python train.py --model="class-conditioned image diffusion model" --train_examples=88335 --objective="epsilon" --head_dim=32 --fused_qkv=false --inner_norm=false --patch_size=[4, 4] --layers=8 --optimizer="adamw" --learning_rate=0.0016 --beta2=0.999 --max_grad_norm=0.5 --max_steps=25400 --decay_fraction=0.2
Rows from block 5 of a small class-conditioned image diffusion model, named by matrix and row number. Rows with one number belong to one neuron. Each number is 500 + 40 x the weight over its row's rms, rounded and kept within 0 to 999. All counts start at 0. Numbers have three digits each.
After each neuron's rows are labels from the 100 images, of 14976 (inputs lightly noised), where the neuron reaches its highest value: "top examples" is what is common among them. Only what is clearly more common there than usual is listed. The data: telescope images of galaxies (Galaxy Zoo DECaLS). In brackets: how many of the 100.
# fc1: MLP up (model.blocks.5.mlp.fc1.weight, 512x256), inputs 0-127
# fc2: MLP down (model.blocks.5.mlp.fc2.weight, 256x512, transposed), outputs 0-127

fc1.239:500500500500500500500500500500500500500500500500500500500500500500500500500500500500500500500500500500500500500500500500500500500500500500500500500500500500500500500500500500500500500500500500500500500500500500500309500500500500500500500500500500500500245500502500500500500500500500500500500500365500500500500500500500500500500500500500500500500500500501500500500501500500500500500500
fc2.239:500500501500500498501500499499500499500500499500500500500500500500500501500499500501500500505500502500499500500500499500500500500499500500500499500506500501497499494500500500493500500501504500499500500501500501500498500500499500473501500500498500500500449503502500499500499501500501500500501500505500500500500500501503500500500499500500500500500500500507500500500509500500500499501500
top examples: shape: featured or disk (65); edge-on disk: no (54); spiral arms: yes (47)

fc1.3:500500500500500500500500500500500500500500500500500500500500500500500500500500500500500500500500500500500500500500500500500500500500500500500500500500500500499500499500500500500500500500500500500500500500500500500286500500500500500500500500500500500500207500502500500500500500500500500500500500360500500500500500500501500500500499500500500500500500500501500500500501500500500500500500
fc2.3:500500500500500498500500500499501499500499500499500500499500501500500500500499500501500500504500502500499500500500499500500500500500500500500500500506500500497498494501500500495500500501502500499500499501501501500495500500500500486501500500497500500500436504503500499500500501500501500500500500508500500500500500500502500500500499500500501500500500500506500500501508500499500500500500
top examples: spiral arms: yes (41)

fc1.340:500495500500496500500500500500494500500500507499500499500500500500500497500500496500500500500500499500495500500499500500500500494500497500500500494500500500500500500500496500500500495500500500500500499499500500500500500500500500500499500500500500500500656499500500496494500501500500495500500500999500500496500496500500500500500500500500497500496500500500500500500500500500500500500500
fc2.340:500500500500500500500500500500500500500501500500500500500500500500500500500500500500500500490500500500500500500500500500500500500500500500500500500500501500502499499500500500501500500501490500500500500500500500500499500500501500506501498500500500500500488500507489500500500500500500500500500500101504500500500500500500500500500500500500500500500500500498500500500500500500500500500500
top examples: roundness: round (41)

fc1.176:500500500500500500500500500500500500500500500500500500500500500500500500500500500500500500500500500500500500500500500500500500500500500500500500500500500500500500499500500500500500500500500500500500500500500500500273500500500500500500500500500500500500225500502500500500500500500500500500500500357500500500500500500501500500500500500500500500500500500501500500500501500500500500500500
fc2.176:500500500500500496500501500497500499499499499499499500500500500500500501500500500501500500504500501500500500500500499501499500500500500500500500500505500501497498493501501500493500500501502500499500500501501501500497500500500500456500500500497500500500447505503500500501498501500500500500501500507499500501500500500503500500499499500500500500500500500507500500500507500499500500500500
top examples: shape: featured or disk (62); edge-on disk: no (54); spiral arms: yes (45)

fc1.285:500500500500500500500500500500500500500500500500500500500500500500500500500500500500500500500500500500500500500500500500500500500500500500500500500500500500500500500500500500500500500500500500500500500500500500500289500500500500500500500500500500500500174500502500500500500500500500500500500500358500500500500500500500500500500500500500500500500500500500500500500500500500500500500500
fc2.285:500500500500500499500501499499500500500500500500500500500500500500500501500500499501500500505500501500499500500500499501500500500500500501500499500506500501497499494501500500494500500501504501499500499501501501500497500500500500501501500500498500500500433504501500499500499501500501499500501500509499500500500500500505501500499500500500501500500500500509501500500509500500500500500500
top examples: spiral arms: yes (39)

fc1.255:500500500500500500500500500500500500500500500500500500500500500500500500500500500500500500500500500500500500500500500500500500500500500500500500500500500500500500500500500500500500500500500500500500500500500500500274500500500500500500500500500500500500301500501500500500500500500500500500500500367500500500500500500501500500500500500500500500500500500500500500500500500500500500500500
fc2.255:500500500500499499500500499498501500500500500500499500499500500500500500500500500501500499504500501500499500500500499500500501500500500500500500500505500501495499492500500500493500501501503500500500499502501501500496499500500500500500500500498500500500452504502500500500500500500500500500500500511499500500500500500507501500499499500500501499500500500507500500500507500500500500500500
top examples: bar: no (30)

fc1.372:500500500500500500500500500500500500500500500500500500500500500500500500500500500500500500500500500500500500500500500500500500500500500500500500500500500500500500500500500500500500500500500500500500500500500500500312500500500500500500500500500500500500259500501500500500500500500500500500500500362500500500500500500500500500500500500500500500500500500501500500500500500500500500500500
fc2.372:500500500500500498500500500499500500499500500499500500499500500500500501500500500500500500506500502500499500500500499500499501499499500500500500500506500500496499493501501500492500501501504500499500500501501500500498500500500500486500500500497501500500451504502500500500499500500501500500500500507500500500500500500503500500499499500500501500500500500507500500500508500499500499501500
top examples: shape: featured or disk (63); edge-on disk: no (53); spiral arms: yes (45)

fc1.76:500500500500500500500500500500500500500500500500500500500500500500500500500500500500500500500500500500500500500500500500500500500500500500500500500500500500500500500500500500500500500500500500500500500500500500500502500500500500500500500500500500500500500500500500500500500500500500500500500500953500500500500500500500500500500500500500500500500500500500500500500500500500500500500500
fc2.76:500500500500500500500500500500500500500500500500500500500500500500500500500500500500500500499500500500500500500500500500500500500500500500500500500500500500502500499500500500501500500500500500500500500500500499500500500500500500501500500500500500500500975499508500500500500500500500500500500500092500500500500500500411500500500499500500500500500500500500500500500500500500500500500500
top examples: shape: featured or disk (60)

fc1.202:500500500500500500500500500500500500500500500500500500500500500500500500500500500500500500500500500500500500500500500500500500500500500500500500500500500500500500500500500500500500500500500500500500500500500500500311500500500500500500500500500500500500237500501500500500500500500500500500500500368500500500500500500500500500500500500500500500500500500500500500500500500500500500500500
fc2.202:500500500500500499501500499498501499499499500500499500500500500500500500501500500500499499506500502500500500500500500501500501499500500500500500500506499500497498493500500500493500500500504500499500500501500501500497500501500501501501500500498501500500437504501500500500499501500500500500500500504500501500501501500505500501500500500500501500500500500508500500500509500500500500500500
top examples: edge-on disk: no (50); spiral arms: yes (43)

fc1.159:500500500500500500500500500500500500500500500500500500500500500500500500500500500500500500500500500500500500500500500500500500500500500500500500500500500500500500500500500500500500500500500500500500500500500500500289500500500500500500500500500500500500184500502500500500500500500500500500500500358500500500500500500501500500500500500500500500500500500500500500500500500500500500500500
fc2.159:500500500500500500500501499499500499500500500500500500500500500500500500501499500501500499504500502500499500500500499500500501500499500500501500500505500501497499494501500500494500500501504500500499500501501501500496499500499500501501500500498500500500434504501500500500499500501500500500500500509500500500500500501504500500499500500501500500501500500507500500500508499500500499500499
top examples: spiral arms: yes (39)

fc1.230:500500500500500501500500501501500501501501501500501500501500500501500499501501500494501501477500499500501499500500500497500493500501501501501501500499501499505501577494501500501500498497455501501501501498493499501500501500509500485500500500501500500500268499339500500500501496500500503500500501500501500500500499500540500500501540500500499501500501500499500500500499501500501501500500
fc2.230:499496500500500518499499500504497506540500500501500499500498496500500488500500499493500500480500496499500498499500500492500486500508500500500500500475500499532510500489500496517500497482492489501500503497492496500327500500503499529494488498506500498500499495510500500494507493498499501499498500497500499498500497500029500499501500499500498499498500499468496496494469500500500500490500
top examples: shape: featured or disk (68); edge-on disk: no (59); spiral arms: yes (41)

fc1.13:499500500500499500500501500500500500501502500499502500499500501501500500501500499501501500500500500501500499500500499501500500499501500500500500499500500500501499502501500501501499500502500502500502499500501499500500500499500500500501500500500501500501497500498500499500499501500500499501501500500502500500500500500500500500500502501500499501500501500499501501501499500499500500501498
fc2.13:500500500500500499500500500499500500500500500500500500500500500500500500500500500500500500499500500500500500500500500500500500500500500500500500500499500500500499500500500500500500500501499500500500500500500499500500500500500500501500500500499500500500499499499500500500499500500500500500500500499501500500500500500042500500500500500500500500500500500499500500500500500500500500500500
top examples: edge-on disk: no (50); bar: no (30)

fc1.390:500500500500499500500500500500500500501501500499501500500500501501500500501500500501500500500500500500500499500500499501500500499500500500500500499500500500500500502501500501501499500502500501500501499500501499500500500499500500500501500500500501500501497500498500499500500501500500499501501500500501500500500500500500500500500502501500499501500501500499501501500499500500500500501499
fc2.390:500500500500500498500500500498500499499500500499500500500500500500500500500499500500500500499500500500500500500500500500500500500499500500500500500500500500500498501500500500500500500501499500499500499500501499500500500500500500501500500500498500500500499499499500500500499500500500500500500500499501500500500500500154500500499500500500500500500500500499500500500500500500500499500500
top examples: edge-on disk: no (51); bar: no (31)

fc1.136:500492500500495500500500500500490500503501501499501492499502501501500475500502483501500501500500494512490491500498499503500500495511499500500503477491500499501500500501495509501499498501500501500501499496501482500999500497500499500500521501500500500500500491499500494488500508500498498501519500684500500496500497500596500500500500504500490506499500500490503504501494502498502500503497
fc2.136:500500500500500505500500500501500500507500500500500500500500500500500500500500500500500501506500500500500500500500500500500500500504500500500500500492500500508504501500500499504500500495521500500500501500500500500566500500500500484500500500500500500500819500499464501500501499500500500500499500485499500500500500500500500500500500500500500500500500500494500500500494500500500500499500
top examples: shape: featured or disk (63); edge-on disk: no (55); spiral arms: yes (44)

fc1.280:500500500500500500500500500500500499500500500500500500500500500500500500500500500500500500501500500500500500500500500500500500500500500500500500500501500500499500499500500500499500500500500500500500500500500500500346500500500500500501500500500500500500477500502500500500500500500500500500500500417500500500500500500500500500500499500500500500500500500502500500500501500500500500500500
fc2.280:500500500500500500500500500499500499500500500500500500500500500500500501500499500501500500502500501500500500500500500500500500500500500500500500500504500500497499495501500500496500500502501500500500500501501501500498500500500500489500500500499500500500447503504500500500499501500500500500501500509500500500500500500502500500500498500500500500500500500504500500500504500500500500500500
top examples: spiral arms: yes (40)

fc1.47:500495495496500500490490500500499500500500500500500500500500500500492500496500500500498500500498500500500500497499500496500500500500496499497500500500499500500499500496494500500500498500500500500500499500498500494534498500499492476488492496500493500498385500500500499499499500500500499500500499961500496499492499491538492500499500500494500500496500500500500499492500500500500500500500
fc2.47:500500500500500501500500501502500501500500500502500500501500500500500500500500500499500500500500500500500500500500502500500499500501500500500500500500500500501502500500500499501500500499500500500500502500500500500341500500503500505499500500501500500500885499500500501500501499500500502500500500420499500500500500500387500500501500499500500500500500500500500500500500500500500500499501
top examples: shape: featured or disk (66); edge-on disk: no (52); bar: no (30)

fc1.338:500500500500500500500500500500500500500500500500500500500500500500500500500500500500500500500500500500500500500500500500500500500500500500500500500500500500499500499500500500500500500500500500500500500500500500500294500500500500500500500500500500500500217500502500500500500500500500500500500500362500500500500500500501500500500499500500500500500500500501500500500501500500500500500500
fc2.338:500500500500500498500501500499500499500500500499500500500500500500500501500499500501500500504500502500499500500500500500500500500500500500500500500506500501498499494501500500494500500501503500500500500502500501500498500500500500466500500500497501500500445504502500500500499500500501500500500500508500500500500500501502500500500499500500500500500500500507500500500508500500500500500500
top examples: spiral arms: yes (42)

fc1.201:500500500500500500500500500500500500500500500500500500500500500500500500500500500500500500500500500500500500500500500500500500500500500500500500500501500500499500499500500500500500500500500500500500500500500500500269500500500500500500500500500500500500213500502500500500500500500500500500500500354500500500500500500501500500500499500500500500500500500501500500500501500500500500500500
fc2.201:500500500500499497500500500497500499500499499500499500500500500499500501500498500502500499503500503500499500500500499501500500500499500500500500500507500501497497493501500501492500500503502500498500499502501501500496500500500500374500500500496500500500434505503500499501498502500501499500501500509500500500500500501502500500500498500500501500500500500508500500500508499499499500501500
top examples: spiral arms: yes (39)

fc1.472:500500500500500500500500500500500500500500500500500500500500500500500500500500500500500500500500500500500500500500500500500500500500500500500500500500500500500500500500500500500500500500500500500500500500500500500337500500500500500500500500500500500500280500500500500500500500500500500500500500375500500500500500500499500500500500500500500500500500500500500500500500500500500500500500
fc2.472:499501501500500499500500499498500500500500500500500499500500501499500500500500501501500500506501502500500500501499499501500500499500500500500500500506500500496499495501501500493500501501506501499500499501500500500498499500499500502501499500498500500500436503499499500500500501501500500501500500506500501499500500501508501500500501500500500500500500500510500500500510499499500500500499
top examples: spiral arms: yes (41)

fc1.253:500500500500500500500500500500500500500500500500500500500500500500500500500500500500500500500500500500500500500500500500500500500500500500500500500500500500500500500500500500500500500500500500500500500500500500500358500500500500500500500500500500500500374500500500500500500500500500500500500500395500500500500500500500500500500500500500500500500500500500500500500500500500500500500500
fc2.253:499500500501499499501501500499501499500500499499499500499501500499500501501500499500499500506500500500501500500500499500500501500500500499500500501505500500495498496500501500490500500500506500499501500500500501500499500500500500503500500500499500500500446503501500500500499500500501499500500500515498501500500500501515500500500500500501501500501499500511501500500508500499500499501500
top examples: spiral arms: yes (41)

fc1.347:500500500500500500500500500500500500500500500500500500500500500500500500500500500500500500500500500500500500500500500500500500500500500500500500500500500500500500500500500500500500500500500500500500500500500500500305500500500500500500500500500500500500255500502500500500500500500500500500500500364500500500500500500501500500500499500500500500500500500501500500500501500500500500500500
fc2.347:500500500500499499500500500498500500499500500499500500500500500500500501500500500501500499505500501500500500500500500500499500500500500500500500500504500500497499494500500500494500500500503500499500500501501500500498500500500500501500501500498500500500447504502500500500499501500500500500500500509500500500500500500504500500500500500501500500500500499506500501500506500500500500500500
top examples: shape: featured or disk (61); edge-on disk: no (50); spiral arms: yes (44)

fc1.27:500500500500500500500500498500500500500500500500500500500498500500500501500500500500500520500500500500500500498500500500499500500500500500500500500501500500500500574500500500500500500500500500500500500500500500500431500500500500493500500499500500497500283501406500500501500499498500500500500500465503499500500499500500500497500551500500500500500500498501500500500500500500500500500500
fc2.27:500499500500500501500500500503482500509500528500500487500500500500500466500506493486500489470500472498500479499500500499500484500506500500500500485442500487531501404491500498516500487495483500501500500479493468500500500486504500500499496497501500498500426457664523500481500496499488500500497500500507500489500491500499500499500430496500477500495500500421496500500437500495500500494500
top examples: shape: featured or disk (64); edge-on disk: no (54); spiral arms: yes (40)

fc1.502:500500500500500500500500500500500500500500500500500500500500500500500500500500500500500500500500500500500500500500500500500500500500500500500500500501500500499500499500500500500500500500500500500500500500500500500305500500500500500500500500500500500500245500502500500500500500500500500500500500363500500500500500500500500500500499500500500500500500500501500500500501500500500500500500
fc2.502:500500500500500498501501500498501499500500500499500500499500500500500501500499500501500500504500502500499500500500499500500500500500500500500500500507500500497498494501500500493500500501503500499500500501500501500500500500500500457501500500498500500500452504502500499501500501500500500500500500506500500500500500500502500500499499500500500500500500500507500500500509500500500500501499
top examples: shape: featured or disk (64); edge-on disk: no (53); spiral arms: yes (45)

fc1.426:499500500500499501500501500501500500502502501499502500500500501501500499501501499501501501499500500501500499500500499501500498499501500500501500499498501500502500502501500501502499500502499502500502500500501499500500500499500500500501500500500501500501498499498500499500500501500500500501501501499501500500500500500500500500500502501500499501500501500498501501501498500500500500501498
fc2.426:500500500500500499500500500499500500500500500500500500500500500500500500500500500500500500499500500500500500500500501500500500500500500500500500500499500500501499500500500500500500500500499500500500500500500499500500500500500500500500500500499500500500499499499500500500499500500500500500500500500500500500500500500033500500500500500500500500500500500499500500500499500500500500500500
top examples: shape: featured or disk (60); edge-on disk: no (51); bar: no (30)