config.yaml
arch: "uvit"
model: "class-conditioned image diffusion model"
dataset: "telescope images of galaxies (Galaxy Zoo DECaLS)"
targets: ["edge-on disk"]
qk_norm: false
parallel_block: false
beta1: 0.8
l1_shrink: 0.03
steps: 25400
warmup_steps: 500
weight_decay: 0.03
Rows from block 2, named by matrix and row number. Rows with one number belong to one neuron. Each number is 500 + 40 x the weight over its row's rms, rounded and kept within 0 to 999. All counts start at 0. Numbers have three digits each. After the name is the row's rms in percent of the matrix's.
# fc1: MLP up (model.blocks.2.mlp.fc1.weight, 512x256), inputs 0-127
# fc2: MLP down (model.blocks.2.mlp.fc2.weight, 256x512, transposed), outputs 0-127
fc1.432 091:500500499500554500500500501500500500501500502500501499499500616493500500500500500489500499498500525459505500500500498501540499500491500500500500552500500515500499500500512503500500500500500500500382500499500501500499500501496500500500524504500506503500500500501501501500500500499670501648500500500500500495500500500499500562500472500500500443499500500499501500500500490495513500500500
fc2.432 008:509492480502494494497494476507500505423497534524341503515515500271756458516490515503528497511483489495504498496569553509488553471477499534512503505438500489614505482484425469515451464550516499501502500489535517517522447474456500457328523502497438467512499505501461489520533537516508503503494529503469496513497508487494502547543499506508500476489505506507484499499406505495495486496502
fc1.433 099:500500499500533499500500501500500500501500501523501499499500595448501500499500500489500498498500515486510500501499496502540499500500499500500501579500500520500486500499508502500499500500500500500360500500500501500499500501496501500500511501500501518487500500501501501499500500499715501599500501500500500495500500500499500553500474500500500425500500500499501501500500492495509500500500
fc2.433 008:516490481502492483498491481511497506415490538523225502498511498409503459504493518505524495499472488495501493497541538502497546467475502537516502499439500486670508491468426477516454462542509498501501504497517516515514455480473501466339528502502421461504503505506468488515536542514509503503492523512467497510501511486492502538541500505509499475493508508509490499501383501496498490496504
fc1.434 096:500500499500537499500500501500500500501500501501501499499500608462500500500500500488500498498500518473508500501500497502545499500499499500500501571500500518500492500499512503500499500500500500500368500500500501500499500501496500500500517501500502512495500500501501501499500500499699501622500501500500500495500500500499500564500472500500500430499500500499501500500500491495510500500500
fc2.434 008:510492478502494489497493477509497504413494536525269501505512498361606458509492516506528495506479486496502499495557550509493555468475500534515503504434500488680510488481426470513452464543513498501501503495525516514517449477461500457351527500501420467507501502504465489516534541514508504503494524507467497512499516486493501541546499503506499477492504505509489498499384502496494490496504
fc1.435 101:500500499500532499500500501500500500501500501515501499499500599443501500500501500489500498498500517477510500501500496502542499500500499500500500585500500519500484500498509502500499500500500500500367500500500501500499500501496501500500512501500500519483500500501501501499500500499721500603500501500500500496500500500499500558500470500500500425500500500499501502500500491496508500500500
fc2.435 009:513492483501493484497492479508498504415492536524228502499512499398526463504493518507522496499476490495500496498540537504496544470477502532516501500437501486698508491474433476514458467539509497502502503498517516513515458479471501465342526502504417467503504504502467489513532540515507503503492520512472495512501513490491502538538499503506500479494508507509490499501379500496497491496502
fc1.437 031:500500500500500500500500500500500500500500500500500500500500500500500500500500430500500354500500500499500500500500500500500499500500499499500501500500500500499500500500500500500441500500500500500500500384500500500500500500500501500501500500500500500500500500500283500499500500373500500500500500500500500500500500500500500500500500500500500500500500500500500500500500500500500500500500
fc2.437 035:498500500500498500500500493500501501500499756502499501503500498509500500500500500500500500500500500499502501500501501500500502499499502500500500502500500499500500500502499498499500500500500476500500500999500500390502412706500500501498501500502492499500500498500500498500500500500498500500500500499500500500499502500500500500503500500500498500500500500499630500500497499500498500500501
fc1.439 043:500500500500564500500500500500500500468500500500500500500500558492500500500500500500500499500500500500500500500500500500500500500499499500500500500500500560500500500500502500500500500500501500500488500499500501500500500500496500501500500500499504550500500500500600500500500500500500500588500500500500500500500500500500500622500499500500500476500493500500500551499500499499527500500500
fc2.439 006:488498481500496507490508480500500522457501510542456502546509497489621486492483513504507500506496503470493529509545577507465554486485499511506500537442500491546511847525438470497478492524544512502495493500530523517560423446462500498512542499500472495509488485500459485518513512510497500500500519484488497498478527490494501554558499504491492499494484500486494500496410506480478486496517
fc1.440 111:500500499500524499500500501500500500500500500552500499498500578425501500500501501490500496498500519473520500501500496502536499500500499500500500609500500517500475499496501501500499500500505500500377501499500501500499500501495502500500511501500500525462500500501501501499500500499764501579500501500500500497500500500499500549499462500500500418500500500499501500500500491498505500500500
fc2.440 010:513493487500494483499492484503499508418492540520196503498513498449500466503498515510514498486475495496497493497511521500498542468479502525517501499445503486687507495460443486510468473536511498502504506497501513511509465485480501491254523505506417466500505503509466489509524537513506501502496514516477497510503508495490506529525501496505500480496513512508492498501377499497499493498502
fc1.442 079:500500499500556499500500501500500501501500502502501499499500546492500500500500500488500499499500517487501500500500499501520499500498499500500501539500500517500500500500509502500499500500500500500347500500500501500499500501498501500500518500500514501500500500501501501500500500499639501555500501500500500496500500500499500546500496500500500452499500500499501500500500499491511500500500
fc2.442 006:516486475502490492496485479510499516444492539543225501517517498334629445517484511504537496511475483496503492498608576499491553462468501545523505504436496484572508478492400454520431452554511504501502503494545523526529444471469501433464535505496458450517499511501443482529547548518515504507487542508460494512499500478494501566561499505512499465486504508508478498498407502488498476484504
fc1.444 110:500500499500525499500500501500500500501500500549500499498500576423500500500501501490500496498500519469519500501500496502536499500500499500500500611500500516500473499496501501500500500500505500500381501499500501500499500501495502500500510501500500525460500500501501501499500500499767500573500501500500500497500500500499500551500459500500500418500500500498501500500500490499505500500500
fc2.444 010:514493486501493484499493484503499507417492541521190502499512497444501467502498514510515497487474494497497493497510522500498541468480503525516502500446503486699506494464444486509469474535513498501504507496500513511508465483479500490260521505506413468499504502507465488508525536513506501502496514516476497512503508494489505530525500497506501480497511511507490499501374500497499491498502
fc1.446 091:500500499500548499500500501500500500501500502500501499499500610485500500500500500488500499498500523463507500500500498501543499500495500500500500559500500517500499500500514504500499500500500500500376500500500501500499500501496500500500523503500504505500500500501501501500500500499682500639500500500500500495500500500499500570500468500500500435499500500499501500500500490495513500500500
fc2.446 007:510492478503495492496493474507497504415498536527311502510515499298691455514491515506528497510479485495504500495568556511488559468477500533512501505433501487648510486487427466513449462552517497500500502493530517514521444475454502454329525501499433468509500502501459489517535540516507504503493526504469494514499513486492503547547500505505501473490506504506485499500396505497494488496503
fc1.447 062:500500500500556500500500500500500505500500501500501498500500677437500500500500500486500500499500500478500500500500499500529500500468499476500500501500500513500500500499512504500500500500500500500397501500500501500500500500500500502500500544500501499500500500500502500500500500500625501659500501500500501493500500500500500579500489500500500467500500500499500500500494499486511500500500
fc2.447 006:513492487501493499497490473507498499439497528510491503527504498514951470537497531492534497515484506494499496493565520496486537479478508538510503503448500494549476479486394486519460464529503498502500503494507511519524458479448500489516518503491477444515503518513452490533531541515515504498496538499471495501495502484507502533534498510505500482482505514509498498504446505490500492497505
fc1.448 095:500500499500529499500500501500500500501500500533500499499500564440501500500501500489500497499500517474510500501500496502541499500500499500500501591500500519500482500498503502500499500500503500500366500499500501500499500501495501500500515501500500518477500500501501501499500500499752500565500501500500500497500500500499500561500466500500500425500500500498501500500500492498507500500500
fc2.448 008:513491478501494485498494480508497502405492542528224502500515499427500452503496513511523495498473488494498499495541542503495551462474502534515502501437502484712511492470432472513454463542510497501501503496504517511514450477480501474282525502504415469502504502503468487515534543514507503503492520512468495511501514489490502540542501503506500475494508510500487498501364500496495492498503
fc1.449 098:500500499500529499500500501500500500501500501500500499499500601437500500500500500488500499499500521447507500500500497502546499500500499500500501595500500516500482500498506501500500500500502500500389500499500501500499500501495500500500515504500500517472500500500501501499500500499760500591500501500500500498500500500499500580500452500500500422500500500498501500500500487499508500500500
fc2.449 008:507495481501496490499498477507499500393498538526276503505513498376538462502496513512519497501477492494499501493537543507492552470478500524518499505435505486777508494483442474506463472541518499502502501493510517509514447474472502475343522500506402482500501501502460488510526539515502503501495515506476495514501522495490507538537498502503500482496509506502490500500358503498493493497503
fc1.450 106:500500499500525499500500501500500500501500500575500499498500574435501500500501500490500496498500518473521500501500495502535499500500499500500501606500500517500475499498501501500499500500509500500377501499500501500499500501495501500500511501500500528467500500501501501499500500499772500572500501500500500497500500500499500546499463500500500425500500500498501502500500492497506500500500
fc2.450 009:518492484500492479499489484502499508408490547520179502496514497476500460503501519509519497486470494496495491497506518500498540462476504531515501498446503483652507495456440486513463467536510496502504508496498515511510464483478501493253523506503416458500507504516469486512529540516510503501495514519470496511502504493491504530526500499507501475497514514503489499505376499493500491498502
fc1.451 099:500500499500532499500500501500500500501500500530501499499500592446501500499501500489500498498500515489512500501499496502537499500500499500500501579500500520500486500499507502500499500500500500500359500500500501500499500501496501500500510501500501518487500500501501501499500500499715501597500501500500500495500500500499500551500476500500500426500500500499501501500500492495508500500500
fc2.451 008:517489481502493484498488481511498505415491538522220502497512498410501460506492519505525495501472487496499492497542536501497545467474502536516502500439500486675509489471427477515455463542508499501501504496517515515514458481473501468324526504502424459504503505508468488515535543514511503502491521515469495511501508487492501537538501503508501475493507508510489498501386501497497490494502
fc1.452 089:500500499500537499500500501500500500501500501501501499499500565458500500500500500488500498498500518467505500500500497502547499500499499500500501571500500520500494500500509502500500500500500500500361500499500501500499500501496501500500525502500501511495500500501501501499500500499718500571500501500500500496500500500499500573500473500500500437499500500498501500500500491496509500500500
fc2.452 007:509492475503494490497493475510496502408497539529268501506515498354553452510490514508531497508473485492503500493571558509495559464473500535516502506433500484703513490482426460514446460545511498502502503494521521514519442474469502453321525500497421472509501500501464489519537545517506503503493525504467495511501516487493503548552499507505499474489505506503485500499383501494493492495503
fc1.453 106:500500499500527499500500501500500500501500500567500499498500579448501500499500501490500495498500510494519500501500495502526499500500499500505501585500500521500487500500505503500499500500507500500354501500500501500499500501496501500500509501500501523482500500501501501499500500499728501576500501500500500496500500500499500536500481500500500423500500500499501502500500492495507500500500
fc2.453 009:520489482501492479499486483505498512422487542520216502492514498458500463503495520506521496490470490497491483498520525498498540462473511535516503499445500485628509490450430482516458464539505497502506508499507515512512469485478500482305528508502425444500507505519469490514533542515513502502492520518469496509502499489493501533532502502509502475494509513510489498505386499496502491494501
fc1.454 107:502499498500579500498498496499494503500502504501503490500501622471500501500498504467502500498500512469498500500500499494582500501485500481500499500500508507500499500491528536501502498501500500500420501500501502500503500500419502505499515505497509521500500501502501501501498500498583503607500501500501503453500498500500500552501485500497500497495500500498500502500500498488503500499500
fc2.454 055:507496499500500496500496493500507499481507505504476500508502503429953495511498506496504500503498499509501496500509501501498506496496500503498500498492500501511488498476483498502494496502503500501502500490505504756503497496469500483440510502499482491502497503498486497503503500504502501501499507501496499501500498500500502507491498500503500495500504501507499500502500502501503497498500
fc1.455 091:500500500500500500500500501500500500499500500708500499499500500386500501500500500495500500500500511500502500500500497501524500500500500500500500538500500510500485499498500511500500500500500500500366500500500500526500500500490500500500500500500500500448500500500500500500500500500637500517500502500500500500500500500500500511500344500500500500500500500500500500500500496447509500500500
fc2.455 007:499487511500483486494507495488504528472469544555191500539507492483511453476480516524496491495489523461485529502542593488490578451460524518552507526471505472547477472516393430484460479547504496504503506495507515535539447462501491530525548511551467429495502479511448464527522558520485490502497530515479498510502535490482505562558499500490498495499500529494467500493353497462497474478518
fc1.456 105:500500499500529499500500501500500500501500500551500499499500586443501500500501500490500496498500512492518500501500495502533499500500499500500501586500500521500483499500505502500499500500504500500360500500500501500499500501496501500500509501500500522480500500501501501499500500499728501585500501500500500496500500500499500544500476500500500422500500500499501502500500491495507500500500
fc2.456 009:518490484502492481499489483507498508422491539521217502494513499440500463504494519507519496494473494497497487499524528501498542467475505533515503500445500487653509490458434482515462466538505499502504507498509515513511466484477501477296527504504423456500503506514470490513531540513510502503494519516471496510502506490492502533533501501507501476496508512509490497505386499497500492497503
fc1.457 090:500500499500560500500500501500500500501500502500501498499500615494500500500500500490500499498500524451503500500500499501540499500489500500500500549500500514500499500500512502500500500500500500500390500500500500500499500501496500500500522505500507500500500500501501501500500500499667501653500500500500500495500500500499500565500470500500500448499500500499501500500500489496514500500500
fc2.457 008:508494482500494494497493475505500504422504532527340502520513499251786463517491513504526497511485491497504499496558554505485554472478499529507503505444502490608505485478433472511454468551520498502502500492531517517522448473455500464314524501499437468512498504500460489518530533516506503502497528502474494513496509491491504548541499503505501478490506506508485499499409507496494486495504
fc1.458 093:500500499500543500500500501500500500501500502500501499499500624479500500500500500488500499498500528440503500500500498501549499500492500500500501572500500516500495500496513503500500500500500500500392500499500501500499500501496500500500528507500501508493500500500501501500500500499720500635500501500500500495500500500499500577500447500500500436499500500499501500500500489497515500500500
fc2.458 008:506497478501497493498498472506497500401512535524341503513515499270668459513494512508527498510479492495503504489553552515489561470478500530509500507434504487696512489480435465509454469552521497502502501493525518513520438473454502461280521501499419480506499499503456491513529539516504503500498523501474497515500518491494506543544497502503500479491505502502487498499385506497492489497502
fc1.459 072:500500500500503500500500501500500500500500500548500500497500510402500501501500501499500500500501500499500500500501500501504500500500500470500500564500500500500500499493548500500500499500500501500388500499500500504500500500500500500500500500499500501401500500500500500499500500500585500503500501468500500500500500500500500594499435501500500500499500499500500500500500500435645501500500
fc2.459 007:479486511498484506495527488496505529464488553560282506536499491487508482473475498547495513494495523429489551499575608501485580474473515512564507549449505484544480488539387422460466495541517505509500502492517522520545440460538494523452544497550466469499490450511447477517508551512455486507510530497492498511498574498481505576587501511475488512493496512492476505485358497461482466491538
fc1.463 105:500500500500527500500500501500500500500500500528500500480500537500500500500500501500500500499500500473523500500500500501507500500466500500500500606500500500500484500495561500500500500500500500500374500499500500500500500500500500500500500500500500500449500501500500500499500500500662500500500500500500500499500500500500500557500500500500500500500500500500501500500500500500547500500500
fc2.463 011:488494500499496506498523484499501512473496529547150512519502498475506483489487500528497508502489509446495522481533577505496542479481505505516502526458509487533500493522456439474481499521522521504497501487508518510524460470521499502167531497529457457499496469500469487504502543509474490505504517497495498512501551501485508548559500507466489502494500505491472504474380502462483481495529
fc1.466 090:500499499500576500497499499499497503500501504500503493500500643489501501500499503483501500498500519393499500500500499495567500501473500480500499500500506509500499500498508519500500499500500500500453500500500500500500500500425501507500504512499501508500500501501501500502499500497622501605500501500500501487500499500500500581499495500498500488499501500497500503500498498493508501500500
fc2.466 036:506495498501499497499496492501504501466536508510473500522504502401999492511496505499507499503497500507500495497511505499497510493492500507501501500488500499519493497471482498503487492509504499502501500493507504625506492495472500485464509502497472489503497505497484493505507501504504501501502512500494498502498497499499501515501499500501500492498504503510497500499489502498501497495500